config.toml
encoder_arch = "poolformer"
model = "image denoising autoencoder"
dataset = "aerial photos of the United States (SatlasPretrain)"
train_examples = 203450
image_size = 64
crop_scale_min = 0.7
horizontal_flip = true
translate = 0.12
color_jitter = 0.2
bottleneck = "denoising"
downsampling_factor = 8
encoder_norm = "layernorm"
encoder_norm_position = "pre"
encoder_activation = "gelu"
encoder_mlp_ratio = 2
encoder_parallel_block = false
encoder_inner_norm = false
encoder_moe = "expert_choice"
encoder_num_experts = 32
encoder_moe_every = 2
encoder_expert_mlp_ratio = 0.5
encoder_experts_per_token = 2
encoder_shared_expert = false
encoder_patch_size = [4, 4]
encoder_conv_stem = false
encoder_depths = [6, 6]
encoder_widths = [96, 192]
loss = "mse"
latent_channels = 16
decoder_norm = "groupnorm"
decoder_activation = "silu"
decoder_weight_standardization = true
decoder_widths = [64, 64, 128, 256]
decoder_blocks_per_level = 2
decoder_block = "bottleneck"
decoder_attention = false
decoder_upsampling = "pixel_shuffle"
residual_init = "zero_last"
optimizer = "adamw"
lr = 0.00098
beta1 = 0.9
beta2 = 0.95
eps = 1e-10
steps = 7100
batch_size = 256
epochs = 8.9
lr_schedule = "cosine"
final_lr_fraction = 0.1
warmup_steps = 140
weight_decay = 0.5
Rows from block 3 of the encoder of a small image denoising autoencoder, named by matrix and row number. Rows with one number within an expert belong to one neuron, the router's apart. Each number is 50 + 15 x the weight over its row's rms, rounded and kept within 0 to 99. All counts start at 0. After the name is the row's rms in percent of the matrix's.
Before each expert's rows are labels from the 100 images, of 14848, where the router gives the expert most weight on average: "responds to" is what is common among them. Only what is clearly more common there than usual is listed. The data: aerial photos of the United States (SatlasPretrain). In brackets: how many of the 100.
# router: router (encoder.blocks.3.mlp.router.weight, 32x96), inputs 0-95
# up: expert up (encoder.blocks.3.mlp.up, 32x48x96), inputs 0-95
# down: expert down (encoder.blocks.3.mlp.down, 32x96x48, transposed), outputs 0-95

# expert 11
responds to: crop field (26)
router.11 103:47 58 69 50 47 44 52 54 18 41 43 45 54 47 53 53 42 40 50 51 59 29 52 69 55 50 43 35 46 51 57 47 58 64 56 70 41 45 57 57 70 45 22 58 50 52 32 38 41 45 47 46 62 49 63 27 49 59 47 51 56 48 53 53 45 60 59 66 59 71 64 45 54 49 43 52 57 45 46 21 52 45 59 46 51 63 44 50 46 57 00 59 53 69 62 38
up.0 081:66 48 38 56 55 62 45 45 71 64 64 42 54 63 36 47 71 48 49 50 32 52 55 45 44 67 54 58 49 46 49 39 54 52 47 54 20 56 33 40 40 43 64 38 56 39 71 68 39 53 76 42 44 46 45 60 41 46 58 77 49 45 38 46 52 57 48 28 45 40 44 55 70 51 61 56 76 45 44 92 18 59 43 63 59 50 54 56 41 51 99 45 57 48 56 56
down.0 110:54 45 53 52 82 68 45 46 61 34 29 94 54 65 59 49 57 47 37 50 45 63 44 21 58 47 60 71 63 57 45 67 51 19 47 52 68 46 69 44 46 48 56 35 72 26 52 60 31 37 77 59 35 32 52 53 63 18 31 31 51 67 36 47 47 31 44 48 60 45 61 72 43 43 76 67 52 76 41 72 55 33 33 46 44 50 72 57 32 70 72 26 53 34 60 26
up.1 086:56 49 42 61 62 56 45 57 82 50 70 51 48 46 40 35 68 42 47 57 27 58 48 49 47 57 63 66 52 56 41 30 35 49 42 38 00 53 37 52 23 56 77 44 49 49 67 63 63 56 68 52 62 42 55 48 50 50 59 63 39 54 54 45 48 54 42 24 50 47 30 69 51 51 54 46 78 50 57 81 14 56 47 56 54 49 56 44 55 48 99 57 46 48 48 49
down.1 118:57 73 55 61 78 85 41 38 44 39 18 96 45 52 52 38 67 41 46 36 61 50 45 39 58 43 62 55 62 49 32 65 56 34 43 44 52 39 74 41 37 54 47 32 78 36 39 70 49 50 59 43 42 37 41 38 61 24 47 37 62 64 32 34 38 38 37 42 60 46 44 49 36 47 54 66 56 92 42 76 55 49 16 41 43 48 53 53 46 65 80 42 76 39 63 32
up.2 105:42 52 80 53 59 50 42 60 34 54 39 56 64 55 61 43 54 41 48 40 60 39 45 68 57 71 34 40 43 48 49 47 51 71 57 59 00 40 61 56 61 63 41 51 38 45 35 50 46 44 37 51 46 56 54 44 59 49 51 39 39 53 55 49 47 53 47 59 52 61 51 44 45 43 81 54 58 43 54 28 40 57 55 36 55 46 50 55 42 44 00 57 41 61 51 65
down.2 094:40 36 44 52 17 45 58 57 55 52 61 36 18 82 69 32 43 54 52 52 34 51 55 47 42 74 50 50 43 41 50 33 26 54 42 30 31 44 52 72 53 52 59 66 51 48 54 54 33 58 60 69 92 72 58 52 37 62 64 61 48 34 53 80 43 53 29 80 30 45 70 30 70 55 41 29 60 23 56 32 44 36 61 56 28 58 81 50 73 78 60 63 55 49 46 55
up.3 082:19 38 49 72 50 61 52 48 65 46 61 66 43 36 40 58 43 51 54 61 39 75 55 36 48 37 23 63 44 49 65 52 61 38 45 35 00 54 58 49 28 47 74 63 46 78 44 48 76 42 82 62 35 62 61 63 57 84 72 64 58 45 63 58 58 45 33 60 44 49 26 38 64 61 46 40 33 44 48 91 43 42 53 42 50 37 51 51 46 62 58 36 49 54 39 39
down.3 121:52 23 30 30 62 49 61 44 45 49 35 94 44 59 47 52 62 86 39 81 44 53 39 61 41 33 68 51 54 46 52 49 72 34 49 25 42 53 60 34 38 47 54 54 83 61 57 53 69 58 53 60 23 33 50 49 55 58 56 36 43 53 27 44 48 31 43 44 53 53 39 42 54 49 08 63 54 72 56 58 41 43 28 85 21 22 54 55 41 61 59 54 56 69 34 25
up.4 084:52 51 76 59 55 47 40 60 24 52 37 59 61 51 67 41 21 40 49 49 68 38 42 64 54 53 26 48 42 53 42 46 53 62 66 58 76 33 65 63 65 57 29 60 40 39 27 47 31 35 44 49 53 57 50 40 56 42 39 41 52 56 59 57 56 62 47 66 52 62 42 48 43 41 53 63 47 36 61 14 81 46 63 36 54 48 54 56 66 30 00 57 47 54 60 42
down.4 099:24 44 44 58 18 34 37 55 54 46 48 36 29 65 24 58 43 59 67 34 59 50 52 51 39 61 49 41 33 30 58 21 38 58 55 46 61 61 50 38 87 47 55 73 52 39 42 45 62 38 49 60 72 59 67 36 35 48 45 61 45 55 36 48 36 53 66 59 20 36 47 51 75 79 43 30 55 24 71 66 39 26 76 66 55 60 52 22 79 50 35 77 31 55 32 44
up.5 098:38 65 76 54 58 47 46 47 18 47 47 52 51 46 65 53 44 45 48 45 55 41 51 70 52 67 41 34 34 47 60 49 60 66 55 51 65 44 65 62 64 64 33 44 42 46 34 37 39 31 26 52 49 54 39 56 59 45 43 55 57 53 63 40 46 58 55 56 55 65 55 56 38 52 46 46 22 56 51 22 60 50 63 42 65 43 44 55 59 34 00 68 51 44 61 57
down.5 085:51 50 58 43 29 20 54 40 71 56 38 31 37 64 36 41 53 39 53 23 55 40 57 57 35 60 49 33 36 25 80 28 42 31 40 38 35 20 41 61 61 50 50 55 39 53 42 34 62 77 57 76 81 50 51 47 42 65 53 35 26 63 41 58 34 57 78 47 12 57 48 50 81 81 65 49 43 28 75 52 53 45 47 43 51 72 54 26 53 50 40 63 39 67 42 35
up.6 127:30 60 61 31 47 52 47 50 30 47 48 53 54 47 58 51 41 38 47 51 56 47 50 71 59 52 35 44 48 47 78 56 52 60 57 56 39 47 61 57 56 61 48 46 43 55 47 39 48 43 33 48 48 44 42 66 46 38 35 47 58 58 63 53 53 42 47 62 56 56 54 38 48 46 29 54 03 42 41 32 61 52 60 42 56 48 49 48 55 33 00 63 49 47 64 47
down.6 088:48 47 31 41 37 42 38 60 66 49 46 03 50 57 40 53 64 52 77 43 34 64 38 58 61 56 43 42 27 25 59 35 40 49 54 58 46 33 48 88 54 59 58 58 06 74 73 30 51 62 58 46 94 61 54 35 47 52 52 60 47 52 53 83 46 54 64 63 45 55 34 19 59 62 24 30 51 47 65 43 53 39 53 62 35 57 52 47 58 47 45 68 36 65 39 72
up.7 102:45 61 22 20 33 65 67 49 55 55 35 30 54 59 34 66 72 43 36 52 59 54 58 69 46 86 67 48 54 47 79 44 57 75 41 50 40 52 40 42 45 49 66 49 38 65 68 42 61 50 10 50 49 39 43 70 41 47 43 74 58 42 47 36 53 56 34 59 58 56 57 46 35 45 30 59 38 66 37 83 12 64 61 54 51 39 53 46 54 08 27 52 63 49 61 81
down.7 118:58 60 77 57 79 63 38 66 49 34 39 31 56 54 64 27 46 46 28 22 57 51 47 48 68 50 37 75 33 45 56 56 48 28 58 60 39 35 47 54 53 63 47 17 18 65 31 51 19 26 61 34 45 27 50 44 71 52 54 56 53 71 51 61 74 69 48 53 54 62 18 26 27 56 59 55 55 46 35 43 54 63 42 26 85 54 63 53 30 47 54 37 49 41 62 74

# expert 26
responds to: crop field (34)
router.26 109:27 59 73 36 41 57 43 54 31 50 45 51 62 42 61 41 42 42 44 38 65 47 41 78 53 89 41 44 44 45 47 59 47 98 54 41 00 37 50 47 56 76 44 47 46 73 42 38 44 58 44 42 45 27 47 55 59 44 48 47 57 68 50 41 46 53 58 56 46 62 48 99 44 37 27 74 68 53 29 52 60 64 65 45 50 57 49 68 53 30 53 57 51 58 37 49
up.4 082:71 32 06 52 46 40 36 43 56 63 34 37 49 51 48 67 24 70 76 54 30 46 54 76 38 41 35 62 60 46 65 47 59 13 49 37 39 58 44 43 53 50 38 61 69 80 59 48 57 72 26 50 71 57 49 60 39 65 66 28 39 41 67 51 41 38 29 25 40 40 55 69 63 69 58 53 57 48 49 58 60 32 34 56 40 44 63 43 55 43 92 45 38 22 26 51
down.4 080:45 44 51 47 72 87 44 43 67 65 60 71 49 36 52 55 70 74 39 63 30 62 56 48 39 54 51 71 56 77 37 54 54 72 43 42 64 79 40 50 53 40 42 35 49 53 37 53 41 36 41 25 12 45 35 43 81 50 22 39 19 50 42 24 51 46 40 57 74 44 53 40 22 39 74 55 47 63 67 50 51 63 44 33 47 40 34 50 63 50 34 48 68 54 79 83
up.5 091:28 31 74 50 54 56 37 54 56 52 53 55 45 43 60 41 41 47 48 40 70 74 49 38 57 75 43 64 49 52 52 74 26 99 52 34 00 64 46 53 50 54 44 49 60 71 38 51 62 51 40 50 53 54 50 71 57 59 59 31 39 58 60 45 44 33 55 58 51 50 50 64 54 48 45 56 55 43 39 40 34 45 56 58 53 48 52 54 54 24 61 36 53 48 43 58
down.5 130:49 66 77 38 33 15 47 58 52 56 59 35 38 67 40 52 57 25 49 49 65 60 40 76 73 67 58 17 49 37 53 70 49 33 49 53 40 59 33 47 47 89 47 61 56 19 68 47 52 46 37 34 70 84 39 55 52 62 50 49 59 52 58 47 29 56 62 55 32 56 63 56 67 59 22 37 30 60 25 40 53 53 56 49 28 56 66 64 68 49 22 64 26 72 66 61
up.6 108:50 56 38 12 42 61 32 54 93 50 34 49 49 51 58 57 50 52 42 42 49 71 51 00 40 55 76 65 72 54 73 52 58 95 47 59 25 49 42 50 47 49 71 52 57 59 73 53 49 33 27 56 49 52 48 51 50 63 61 66 50 57 41 52 44 70 39 39 53 43 40 63 51 49 54 52 50 63 41 63 49 52 46 45 54 43 42 46 42 41 52 16 60 45 51 71
down.6 114:29 46 57 43 73 54 42 52 45 77 48 38 41 54 63 57 45 55 49 61 43 41 36 87 61 75 49 35 40 49 53 74 59 58 32 38 39 65 46 39 47 66 54 47 50 95 54 56 48 63 54 42 49 45 35 31 77 71 55 56 44 58 27 36 26 32 55 57 60 52 49 14 32 50 30 21 42 67 63 50 55 53 67 48 47 49 36 47 78 24 20 71 68 52 75 74
up.7 104:50 17 09 39 40 63 40 40 54 54 38 25 44 51 42 68 17 43 54 54 63 54 46 60 27 61 53 66 45 47 67 44 48 90 26 58 00 63 45 47 39 64 50 59 65 75 60 53 55 41 46 55 51 47 50 70 29 67 52 22 58 53 54 39 54 51 39 66 39 63 63 67 50 50 54 68 47 53 34 63 56 50 64 48 53 43 39 53 44 45 66 37 44 25 44 57
down.7 152:52 62 82 37 66 43 45 67 60 43 75 51 49 37 56 47 44 19 24 40 60 51 40 72 82 64 32 44 46 51 47 96 53 46 49 69 53 49 31 61 45 63 43 34 24 57 65 37 21 43 40 28 45 63 17 51 87 32 39 59 65 64 55 38 61 54 49 47 54 64 50 37 57 43 51 45 32 53 40 42 48 64 73 26 69 48 45 54 56 49 39 65 49 43 79 75
up.8 075:74 60 73 73 70 39 44 53 31 37 34 57 60 39 48 37 54 36 41 48 59 42 29 62 62 69 36 48 43 59 35 58 35 72 52 59 14 51 48 66 67 42 10 52 43 37 30 35 43 33 40 62 42 46 63 17 44 55 45 33 29 54 64 46 61 61 66 65 42 59 40 24 48 43 86 55 68 48 45 18 16 61 66 43 48 60 44 67 45 64 20 60 50 66 43 50
down.8 095:58 54 18 43 47 43 53 47 54 65 62 23 40 63 27 40 76 44 54 67 38 61 56 62 33 49 46 35 42 47 47 39 31 56 45 43 34 76 54 47 57 44 36 72 69 35 52 61 56 49 50 73 75 71 42 41 30 51 67 56 42 38 78 54 34 49 53 59 40 54 69 33 43 59 70 32 42 29 80 39 45 57 23 68 04 56 69 46 85 42 34 57 28 61 31 41
up.9 142:12 61 43 18 49 51 63 52 53 56 34 55 53 48 50 60 47 54 51 50 57 66 47 99 56 70 53 45 51 56 74 47 53 85 48 38 34 58 38 44 36 62 84 44 45 67 55 40 41 77 24 47 48 50 40 71 49 25 53 72 59 49 41 49 50 24 51 40 49 50 53 94 47 45 20 52 42 63 29 60 61 60 57 52 50 45 44 53 45 21 70 51 45 46 49 67
down.9 098:63 47 99 58 30 36 52 73 73 31 66 33 69 49 63 39 45 38 63 29 62 51 53 17 69 65 38 51 40 47 64 62 51 25 43 55 57 20 28 42 44 46 48 41 45 35 52 51 42 55 60 62 71 79 56 35 47 36 63 35 59 44 75 71 34 54 42 39 41 48 38 70 69 50 33 57 62 36 22 46 62 36 41 35 58 69 44 55 26 55 68 32 39 38 63 60
up.10 139:30 48 54 29 47 47 62 43 52 61 44 48 55 49 51 57 68 51 48 39 63 77 46 99 55 64 45 50 44 53 73 52 38 99 54 33 23 53 44 47 54 69 67 52 59 70 49 36 49 79 42 45 45 47 46 65 48 33 48 49 57 47 45 53 56 12 49 42 54 50 59 86 43 41 26 57 34 54 33 59 51 52 73 48 46 39 52 52 48 35 79 46 57 44 41 60
down.10 122:64 57 99 42 57 38 50 85 45 36 48 49 57 46 60 57 45 35 49 41 52 73 41 31 73 65 25 47 55 40 54 59 50 48 52 57 52 25 51 62 46 47 39 29 39 31 72 65 31 65 12 47 61 66 46 57 40 46 57 45 54 62 88 73 57 67 44 63 45 50 53 73 58 50 32 72 45 33 16 26 60 56 44 39 57 51 34 45 18 52 60 46 32 55 49 61
up.11 103:44 68 17 29 30 60 90 47 56 49 31 26 42 46 46 81 35 42 54 52 62 63 59 51 46 73 68 50 79 58 69 33 71 13 28 42 18 52 37 57 37 49 61 57 43 57 65 46 66 50 37 61 60 41 50 62 44 22 73 52 61 51 48 44 48 46 45 84 50 60 55 90 48 53 23 49 41 59 30 60 43 46 32 47 45 52 47 49 57 38 30 50 53 40 59 62
down.11 125:65 30 88 42 88 58 61 54 55 45 51 69 57 50 72 58 46 51 43 48 37 43 50 44 74 39 63 47 56 57 60 94 60 27 51 69 84 23 17 65 37 38 40 40 37 30 43 50 55 54 58 41 37 42 50 36 65 23 37 67 50 54 34 42 51 32 50 45 62 57 42 48 63 55 42 33 41 79 91 36 63 58 52 39 53 50 43 40 63 50 45 45 49 41 83 53

# expert 25
responds to: building (69)
router.25 085:52 41 31 61 65 43 46 63 54 48 48 45 34 61 35 45 74 67 75 53 67 65 68 34 38 39 63 50 58 47 51 50 50 41 53 30 29 44 60 52 61 57 58 46 63 35 62 54 65 65 43 75 81 48 63 46 34 51 71 40 43 59 52 92 44 39 62 50 31 20 90 94 77 41 27 66 59 55 47 59 43 43 32 67 52 54 61 52 58 71 65 37 31 43 24 39
up.1 110:64 33 77 38 60 48 47 51 59 50 41 63 46 43 58 46 80 51 28 56 45 54 66 14 86 33 48 63 50 56 43 81 52 29 39 52 46 50 38 51 56 30 59 45 52 24 54 81 53 46 32 30 31 38 40 48 80 39 52 49 56 46 69 64 32 60 47 42 40 41 53 43 46 58 99 28 45 50 87 47 65 77 37 61 49 47 30 38 69 51 58 44 49 46 57 59
down.1 100:60 51 67 59 35 31 99 53 66 49 41 36 47 54 65 49 57 30 59 42 61 29 59 12 42 59 31 45 66 43 39 28 39 36 61 54 32 62 54 40 30 37 58 38 58 49 70 62 49 43 66 63 75 62 51 52 47 56 49 42 55 62 54 55 47 67 48 71 49 48 49 99 56 75 19 56 49 43 64 39 53 51 43 52 62 72 40 65 49 51 28 74 45 54 19 63
up.2 071:21 46 52 62 46 53 49 39 48 49 59 43 48 63 93 32 52 39 52 35 51 53 44 39 50 44 39 56 36 53 37 40 55 60 45 36 66 42 62 53 44 73 51 39 60 62 47 31 12 67 58 54 45 37 52 66 39 39 39 52 54 44 80 00 69 23 29 37 53 49 56 99 42 48 47 53 43 32 37 59 70 45 46 57 50 44 50 39 56 55 43 64 70 39 36 46
down.2 094:59 55 45 56 56 70 62 66 55 63 99 44 45 52 44 47 48 36 57 50 53 66 66 44 66 93 34 55 43 57 56 68 31 24 51 67 33 51 43 69 30 52 49 43 41 54 62 56 40 58 50 49 46 51 45 41 47 49 43 83 39 68 56 40 47 49 56 43 51 55 67 08 30 60 57 19 25 56 61 60 40 63 47 40 55 39 48 32 68 37 27 90 59 53 53 40
up.3 094:54 38 05 56 48 46 70 25 58 50 58 42 43 69 19 55 52 72 79 56 38 49 68 30 38 37 69 49 63 36 56 48 47 44 41 48 61 64 53 47 51 31 52 55 56 27 58 63 61 52 54 53 62 55 55 59 26 46 65 51 39 43 29 99 47 39 39 29 16 33 32 54 62 61 41 41 49 59 69 41 62 25 27 67 42 43 62 36 61 62 60 39 39 66 40 46
down.3 078:59 47 70 76 59 32 63 40 27 37 57 53 75 34 46 73 41 41 53 48 61 19 33 70 59 42 40 38 37 49 31 32 32 64 43 59 09 63 49 56 51 59 19 47 49 44 46 50 51 27 50 64 68 30 77 36 24 57 44 39 29 51 74 46 47 50 42 76 47 64 39 84 42 51 70 50 62 48 30 12 51 34 65 61 48 56 54 46 42 58 35 65 63 43 47 34
up.4 099:39 56 43 61 52 67 53 48 62 60 47 24 42 52 66 45 62 50 79 43 55 56 42 64 43 57 53 59 50 54 64 13 47 64 57 39 49 54 56 36 51 51 45 52 55 70 52 32 59 58 40 86 62 85 51 53 30 47 60 50 35 47 99 31 61 36 50 31 55 49 99 44 52 40 51 55 51 55 24 61 34 53 69 42 51 47 47 49 47 55 46 47 44 38 41 49
down.4 124:47 58 51 38 60 50 53 50 76 42 61 40 55 44 41 10 67 53 39 55 21 51 44 60 42 46 57 55 50 64 55 53 48 68 42 53 73 41 53 76 47 27 60 45 44 58 56 35 55 44 56 37 34 52 41 66 53 50 44 54 39 29 49 42 61 53 52 02 44 48 42 00 52 43 86 42 43 58 69 72 36 59 72 51 34 39 55 35 64 43 66 59 61 36 35 32
up.5 133:41 52 42 52 46 58 53 57 47 44 45 38 45 56 52 49 72 43 51 37 63 60 51 44 43 57 52 51 58 47 58 31 51 52 39 32 20 48 56 51 40 64 43 54 53 71 48 49 53 52 53 53 56 15 48 55 43 49 55 55 51 52 74 24 45 51 47 43 54 57 81 99 58 45 00 72 52 48 24 57 31 56 43 46 52 47 59 52 44 44 59 45 53 33 43 46
down.5 206:50 23 67 46 49 53 47 51 72 65 80 41 46 36 52 78 44 40 32 55 47 42 55 56 68 48 30 53 32 71 74 51 58 48 46 57 81 45 46 31 40 47 68 54 41 56 51 55 37 49 36 25 41 47 54 65 44 34 30 74 68 55 65 41 53 54 34 19 65 43 43 03 24 57 56 52 26 35 63 58 89 61 57 42 59 32 39 35 58 32 46 45 60 48 79 68
up.6 086:28 59 53 55 62 54 64 55 51 48 64 44 50 47 72 46 58 34 62 30 66 59 35 49 58 67 45 60 53 56 56 36 54 49 47 48 51 48 52 56 69 63 38 41 58 74 54 19 29 66 45 48 34 22 45 48 45 35 42 43 57 54 96 15 63 43 36 31 49 50 59 98 37 46 26 53 49 43 00 50 72 61 56 40 50 46 48 51 46 50 61 42 66 26 53 52
down.6 119:59 47 66 37 41 51 69 37 70 50 95 25 31 45 57 24 54 52 22 49 48 60 52 53 48 85 47 46 50 60 72 46 50 40 50 50 70 45 46 52 40 41 62 45 32 39 70 48 43 36 51 24 58 56 27 66 37 30 60 61 71 50 77 31 49 61 41 33 61 43 61 18 30 56 71 54 14 47 51 66 76 64 55 36 51 33 45 41 86 40 51 40 63 39 55 53
up.7 093:57 39 35 53 41 44 49 64 52 50 38 34 53 66 11 47 99 58 81 56 50 51 56 48 34 58 72 60 72 43 47 39 44 35 51 40 46 61 45 46 48 42 52 50 56 26 64 51 67 47 41 66 65 49 40 44 24 43 49 50 42 37 62 99 39 37 54 35 23 32 75 53 66 52 99 51 53 51 60 43 41 45 40 50 46 44 57 55 54 72 60 45 48 53 44 44
down.7 087:56 54 59 58 50 45 80 47 51 58 60 28 76 48 59 42 52 43 65 46 64 75 46 44 40 51 76 32 68 46 44 35 51 56 44 55 28 42 81 51 31 53 36 36 64 45 56 31 59 32 58 85 54 66 54 49 35 50 34 39 27 52 84 46 81 52 36 41 63 64 82 95 66 43 69 69 52 59 38 55 48 42 71 59 52 63 57 70 28 65 64 63 37 39 38 38
up.8 083:41 60 55 49 55 59 64 48 41 38 48 42 57 39 76 57 65 41 52 36 60 52 39 39 46 38 59 56 70 67 44 41 60 44 46 54 91 51 48 62 33 42 49 48 42 36 51 39 39 49 48 60 55 40 55 60 45 50 52 59 43 59 87 09 56 60 38 42 72 50 68 99 44 53 20 57 52 50 69 57 41 50 50 21 57 42 38 43 47 52 46 48 55 28 44 44
down.8 118:61 53 52 31 30 49 54 42 43 82 45 51 18 38 65 69 48 33 29 49 63 58 62 59 45 87 45 50 57 61 51 69 60 21 54 53 79 63 24 55 38 58 63 70 36 52 71 49 41 59 32 56 45 50 52 58 26 08 54 62 54 52 63 41 57 52 32 47 53 65 63 33 54 70 26 50 28 63 69 54 61 54 58 51 36 43 31 31 60 40 13 57 44 29 74 38

# expert 22
responds to: crop field (37)
router.22 131:80 47 50 59 61 35 51 45 38 44 63 55 46 58 50 46 39 58 39 50 61 46 40 52 47 25 48 37 40 39 22 42 42 54 58 55 23 51 52 64 74 54 27 43 52 30 28 41 45 36 65 53 54 63 72 22 52 60 46 17 31 55 50 50 48 59 68 75 37 60 61 85 69 43 91 53 71 40 56 22 43 39 56 49 55 73 60 67 48 73 15 66 33 76 33 41
up.4 130:74 53 65 51 49 43 42 48 37 39 54 64 53 57 56 44 25 49 52 44 56 40 46 55 41 33 37 41 37 48 31 45 48 55 56 61 49 44 49 59 72 58 21 46 42 36 30 48 44 51 51 58 56 44 59 39 59 60 45 15 41 60 57 51 51 52 65 64 46 56 51 99 53 44 99 52 60 38 46 21 57 51 62 36 51 72 52 64 46 52 26 57 42 62 48 64
down.4 099:56 31 30 31 30 34 68 55 59 49 67 34 36 56 44 45 18 57 45 44 69 44 59 53 22 48 64 20 34 60 65 01 54 40 39 32 55 63 38 32 49 66 64 58 52 40 68 53 36 44 37 56 76 64 38 55 32 64 46 35 48 52 84 58 55 32 51 58 52 46 52 70 72 51 58 45 44 04 58 49 61 40 54 71 42 44 64 34 68 31 31 34 52 49 43 39
up.5 098:25 48 53 47 54 60 56 67 84 54 56 43 49 40 54 55 87 50 51 45 43 62 56 27 54 51 62 43 55 45 92 56 38 38 50 46 86 60 64 56 38 42 99 42 45 69 59 47 73 54 21 53 46 59 36 65 62 41 54 42 58 50 57 42 44 51 48 27 54 48 53 30 51 53 51 60 00 36 57 54 36 75 52 57 52 39 40 51 59 69 40 49 54 40 49 41
down.5 097:28 79 66 60 72 72 53 54 47 51 08 60 56 40 71 58 76 25 44 41 57 37 42 55 63 51 65 57 47 64 49 70 30 43 51 40 60 48 36 54 47 44 31 40 46 61 43 48 63 46 48 26 35 59 39 47 69 59 38 44 53 57 24 48 31 70 57 30 57 44 38 60 33 50 32 51 57 93 19 51 31 63 29 39 53 50 29 57 68 59 33 37 83 45 62 78
up.6 075:61 74 80 56 56 30 43 54 44 61 43 63 65 32 60 32 39 52 44 46 73 38 20 53 58 60 35 51 46 45 16 55 49 65 51 70 42 49 49 66 70 59 19 48 50 49 53 39 23 44 32 72 46 43 57 33 58 53 47 40 57 64 57 52 62 70 69 57 53 51 63 80 37 37 99 56 77 45 45 22 37 55 70 40 68 60 57 70 45 30 35 60 50 61 52 63
down.6 096:22 47 42 39 20 35 56 43 43 41 57 42 54 78 32 51 34 54 54 36 55 81 39 53 32 55 67 45 64 20 43 00 36 47 56 43 49 56 50 38 59 54 46 77 55 50 58 54 44 70 59 47 84 59 62 49 39 59 54 30 39 43 55 67 57 39 48 70 17 52 55 52 76 56 69 51 55 27 45 70 49 53 48 76 19 67 70 41 74 52 46 44 30 46 34 59
up.7 076:34 51 21 59 37 38 54 53 41 59 33 42 58 38 72 61 50 58 55 52 52 64 59 37 46 40 34 28 61 42 96 36 54 57 52 40 70 48 84 55 72 43 64 56 48 52 54 33 70 64 37 49 57 59 41 31 48 53 60 63 22 32 57 64 41 40 73 31 48 48 61 57 56 37 06 58 23 50 60 19 51 28 53 41 45 46 45 31 70 57 31 52 42 76 31 19
down.7 074:65 60 56 46 58 26 53 46 52 57 35 60 62 25 59 22 76 48 36 53 48 52 41 60 47 77 38 60 72 64 48 69 44 70 52 42 74 43 57 62 60 28 53 27 67 53 14 46 35 24 60 42 05 17 51 43 46 40 41 59 44 41 33 34 55 35 43 47 72 74 33 58 61 26 48 59 44 42 48 29 35 65 48 29 67 62 31 35 63 42 45 44 67 59 73 44
up.8 076:70 78 76 50 43 42 37 50 46 36 60 40 68 53 63 38 42 40 56 48 60 33 36 74 54 70 40 40 43 31 20 57 48 66 68 52 22 56 33 59 56 71 18 52 40 49 29 38 42 45 31 43 49 70 47 43 59 58 44 15 47 66 62 51 66 54 50 66 60 56 47 74 38 55 99 56 80 51 38 27 41 64 54 37 52 61 61 69 40 36 22 53 46 70 45 67
down.8 110:45 38 45 50 21 55 41 50 33 28 69 22 33 58 34 66 51 52 70 43 66 61 36 53 35 55 67 48 34 35 46 00 40 50 58 60 38 67 51 29 49 44 47 56 62 53 49 51 39 67 48 64 81 51 41 53 28 49 70 54 60 48 68 64 49 48 68 58 37 61 49 56 51 73 53 43 32 10 50 52 48 34 45 72 15 67 54 52 76 38 19 56 38 52 29 71
up.9 103:59 32 34 42 39 29 62 46 55 66 26 36 36 65 37 65 51 64 64 74 31 55 61 29 27 37 67 35 60 31 41 44 31 41 32 45 63 60 49 38 67 38 53 59 69 26 55 62 59 60 53 67 69 68 69 50 33 64 53 29 38 43 30 75 37 38 64 37 40 38 60 73 72 59 99 36 47 66 58 32 38 35 41 66 32 68 71 43 65 52 42 39 43 59 41 64
down.9 076:54 52 41 51 99 50 44 57 54 40 27 68 70 50 52 18 32 49 54 54 52 36 54 64 64 39 49 47 51 61 52 53 65 62 43 66 54 29 71 59 20 65 47 28 29 55 51 48 68 48 53 51 08 39 30 46 66 51 28 59 53 58 55 30 57 30 44 69 55 46 40 63 36 50 40 41 46 68 52 42 28 62 63 15 63 72 59 23 70 65 56 36 73 27 63 61
up.10 075:36 46 45 33 53 67 61 50 70 38 52 49 48 50 60 57 26 56 51 43 41 65 59 45 48 25 48 59 47 55 64 47 54 42 64 51 99 49 57 45 38 65 99 38 53 51 64 52 66 45 86 51 41 43 47 63 63 44 58 41 68 55 47 33 62 43 36 43 56 48 39 25 45 45 20 37 26 57 38 99 61 56 45 63 58 31 43 33 54 47 76 49 59 41 65 35
down.10 091:58 71 74 39 44 42 54 42 51 22 41 91 39 52 40 59 36 35 47 59 53 77 75 47 30 40 46 63 23 33 57 60 59 30 73 33 77 32 43 57 58 53 63 45 38 52 38 58 41 69 54 77 73 68 64 39 65 48 53 44 62 59 25 70 61 65 62 51 59 64 42 42 30 67 16 66 64 65 38 67 55 41 34 66 56 47 41 47 57 43 59 52 11 49 33 50
up.11 083:67 61 68 70 47 40 44 50 31 45 58 52 54 48 65 33 45 39 52 37 59 35 39 64 56 78 43 40 42 44 34 51 33 64 56 54 07 43 48 57 65 52 18 43 46 41 33 50 29 51 30 48 46 52 55 26 60 58 32 49 54 51 65 51 45 76 68 61 54 52 36 90 46 49 99 69 73 46 46 26 38 53 53 37 59 68 48 57 46 52 29 67 50 74 53 62
down.11 100:50 41 42 44 19 37 72 43 46 33 49 23 35 72 17 50 43 50 62 65 56 50 55 54 31 64 61 54 43 47 54 21 38 54 44 55 43 81 59 39 42 40 45 50 61 53 38 50 37 51 45 55 95 78 52 54 36 74 70 33 56 40 99 67 41 37 44 42 32 45 63 54 57 53 69 34 46 20 59 46 52 42 43 60 25 56 74 51 43 68 47 42 30 52 40 42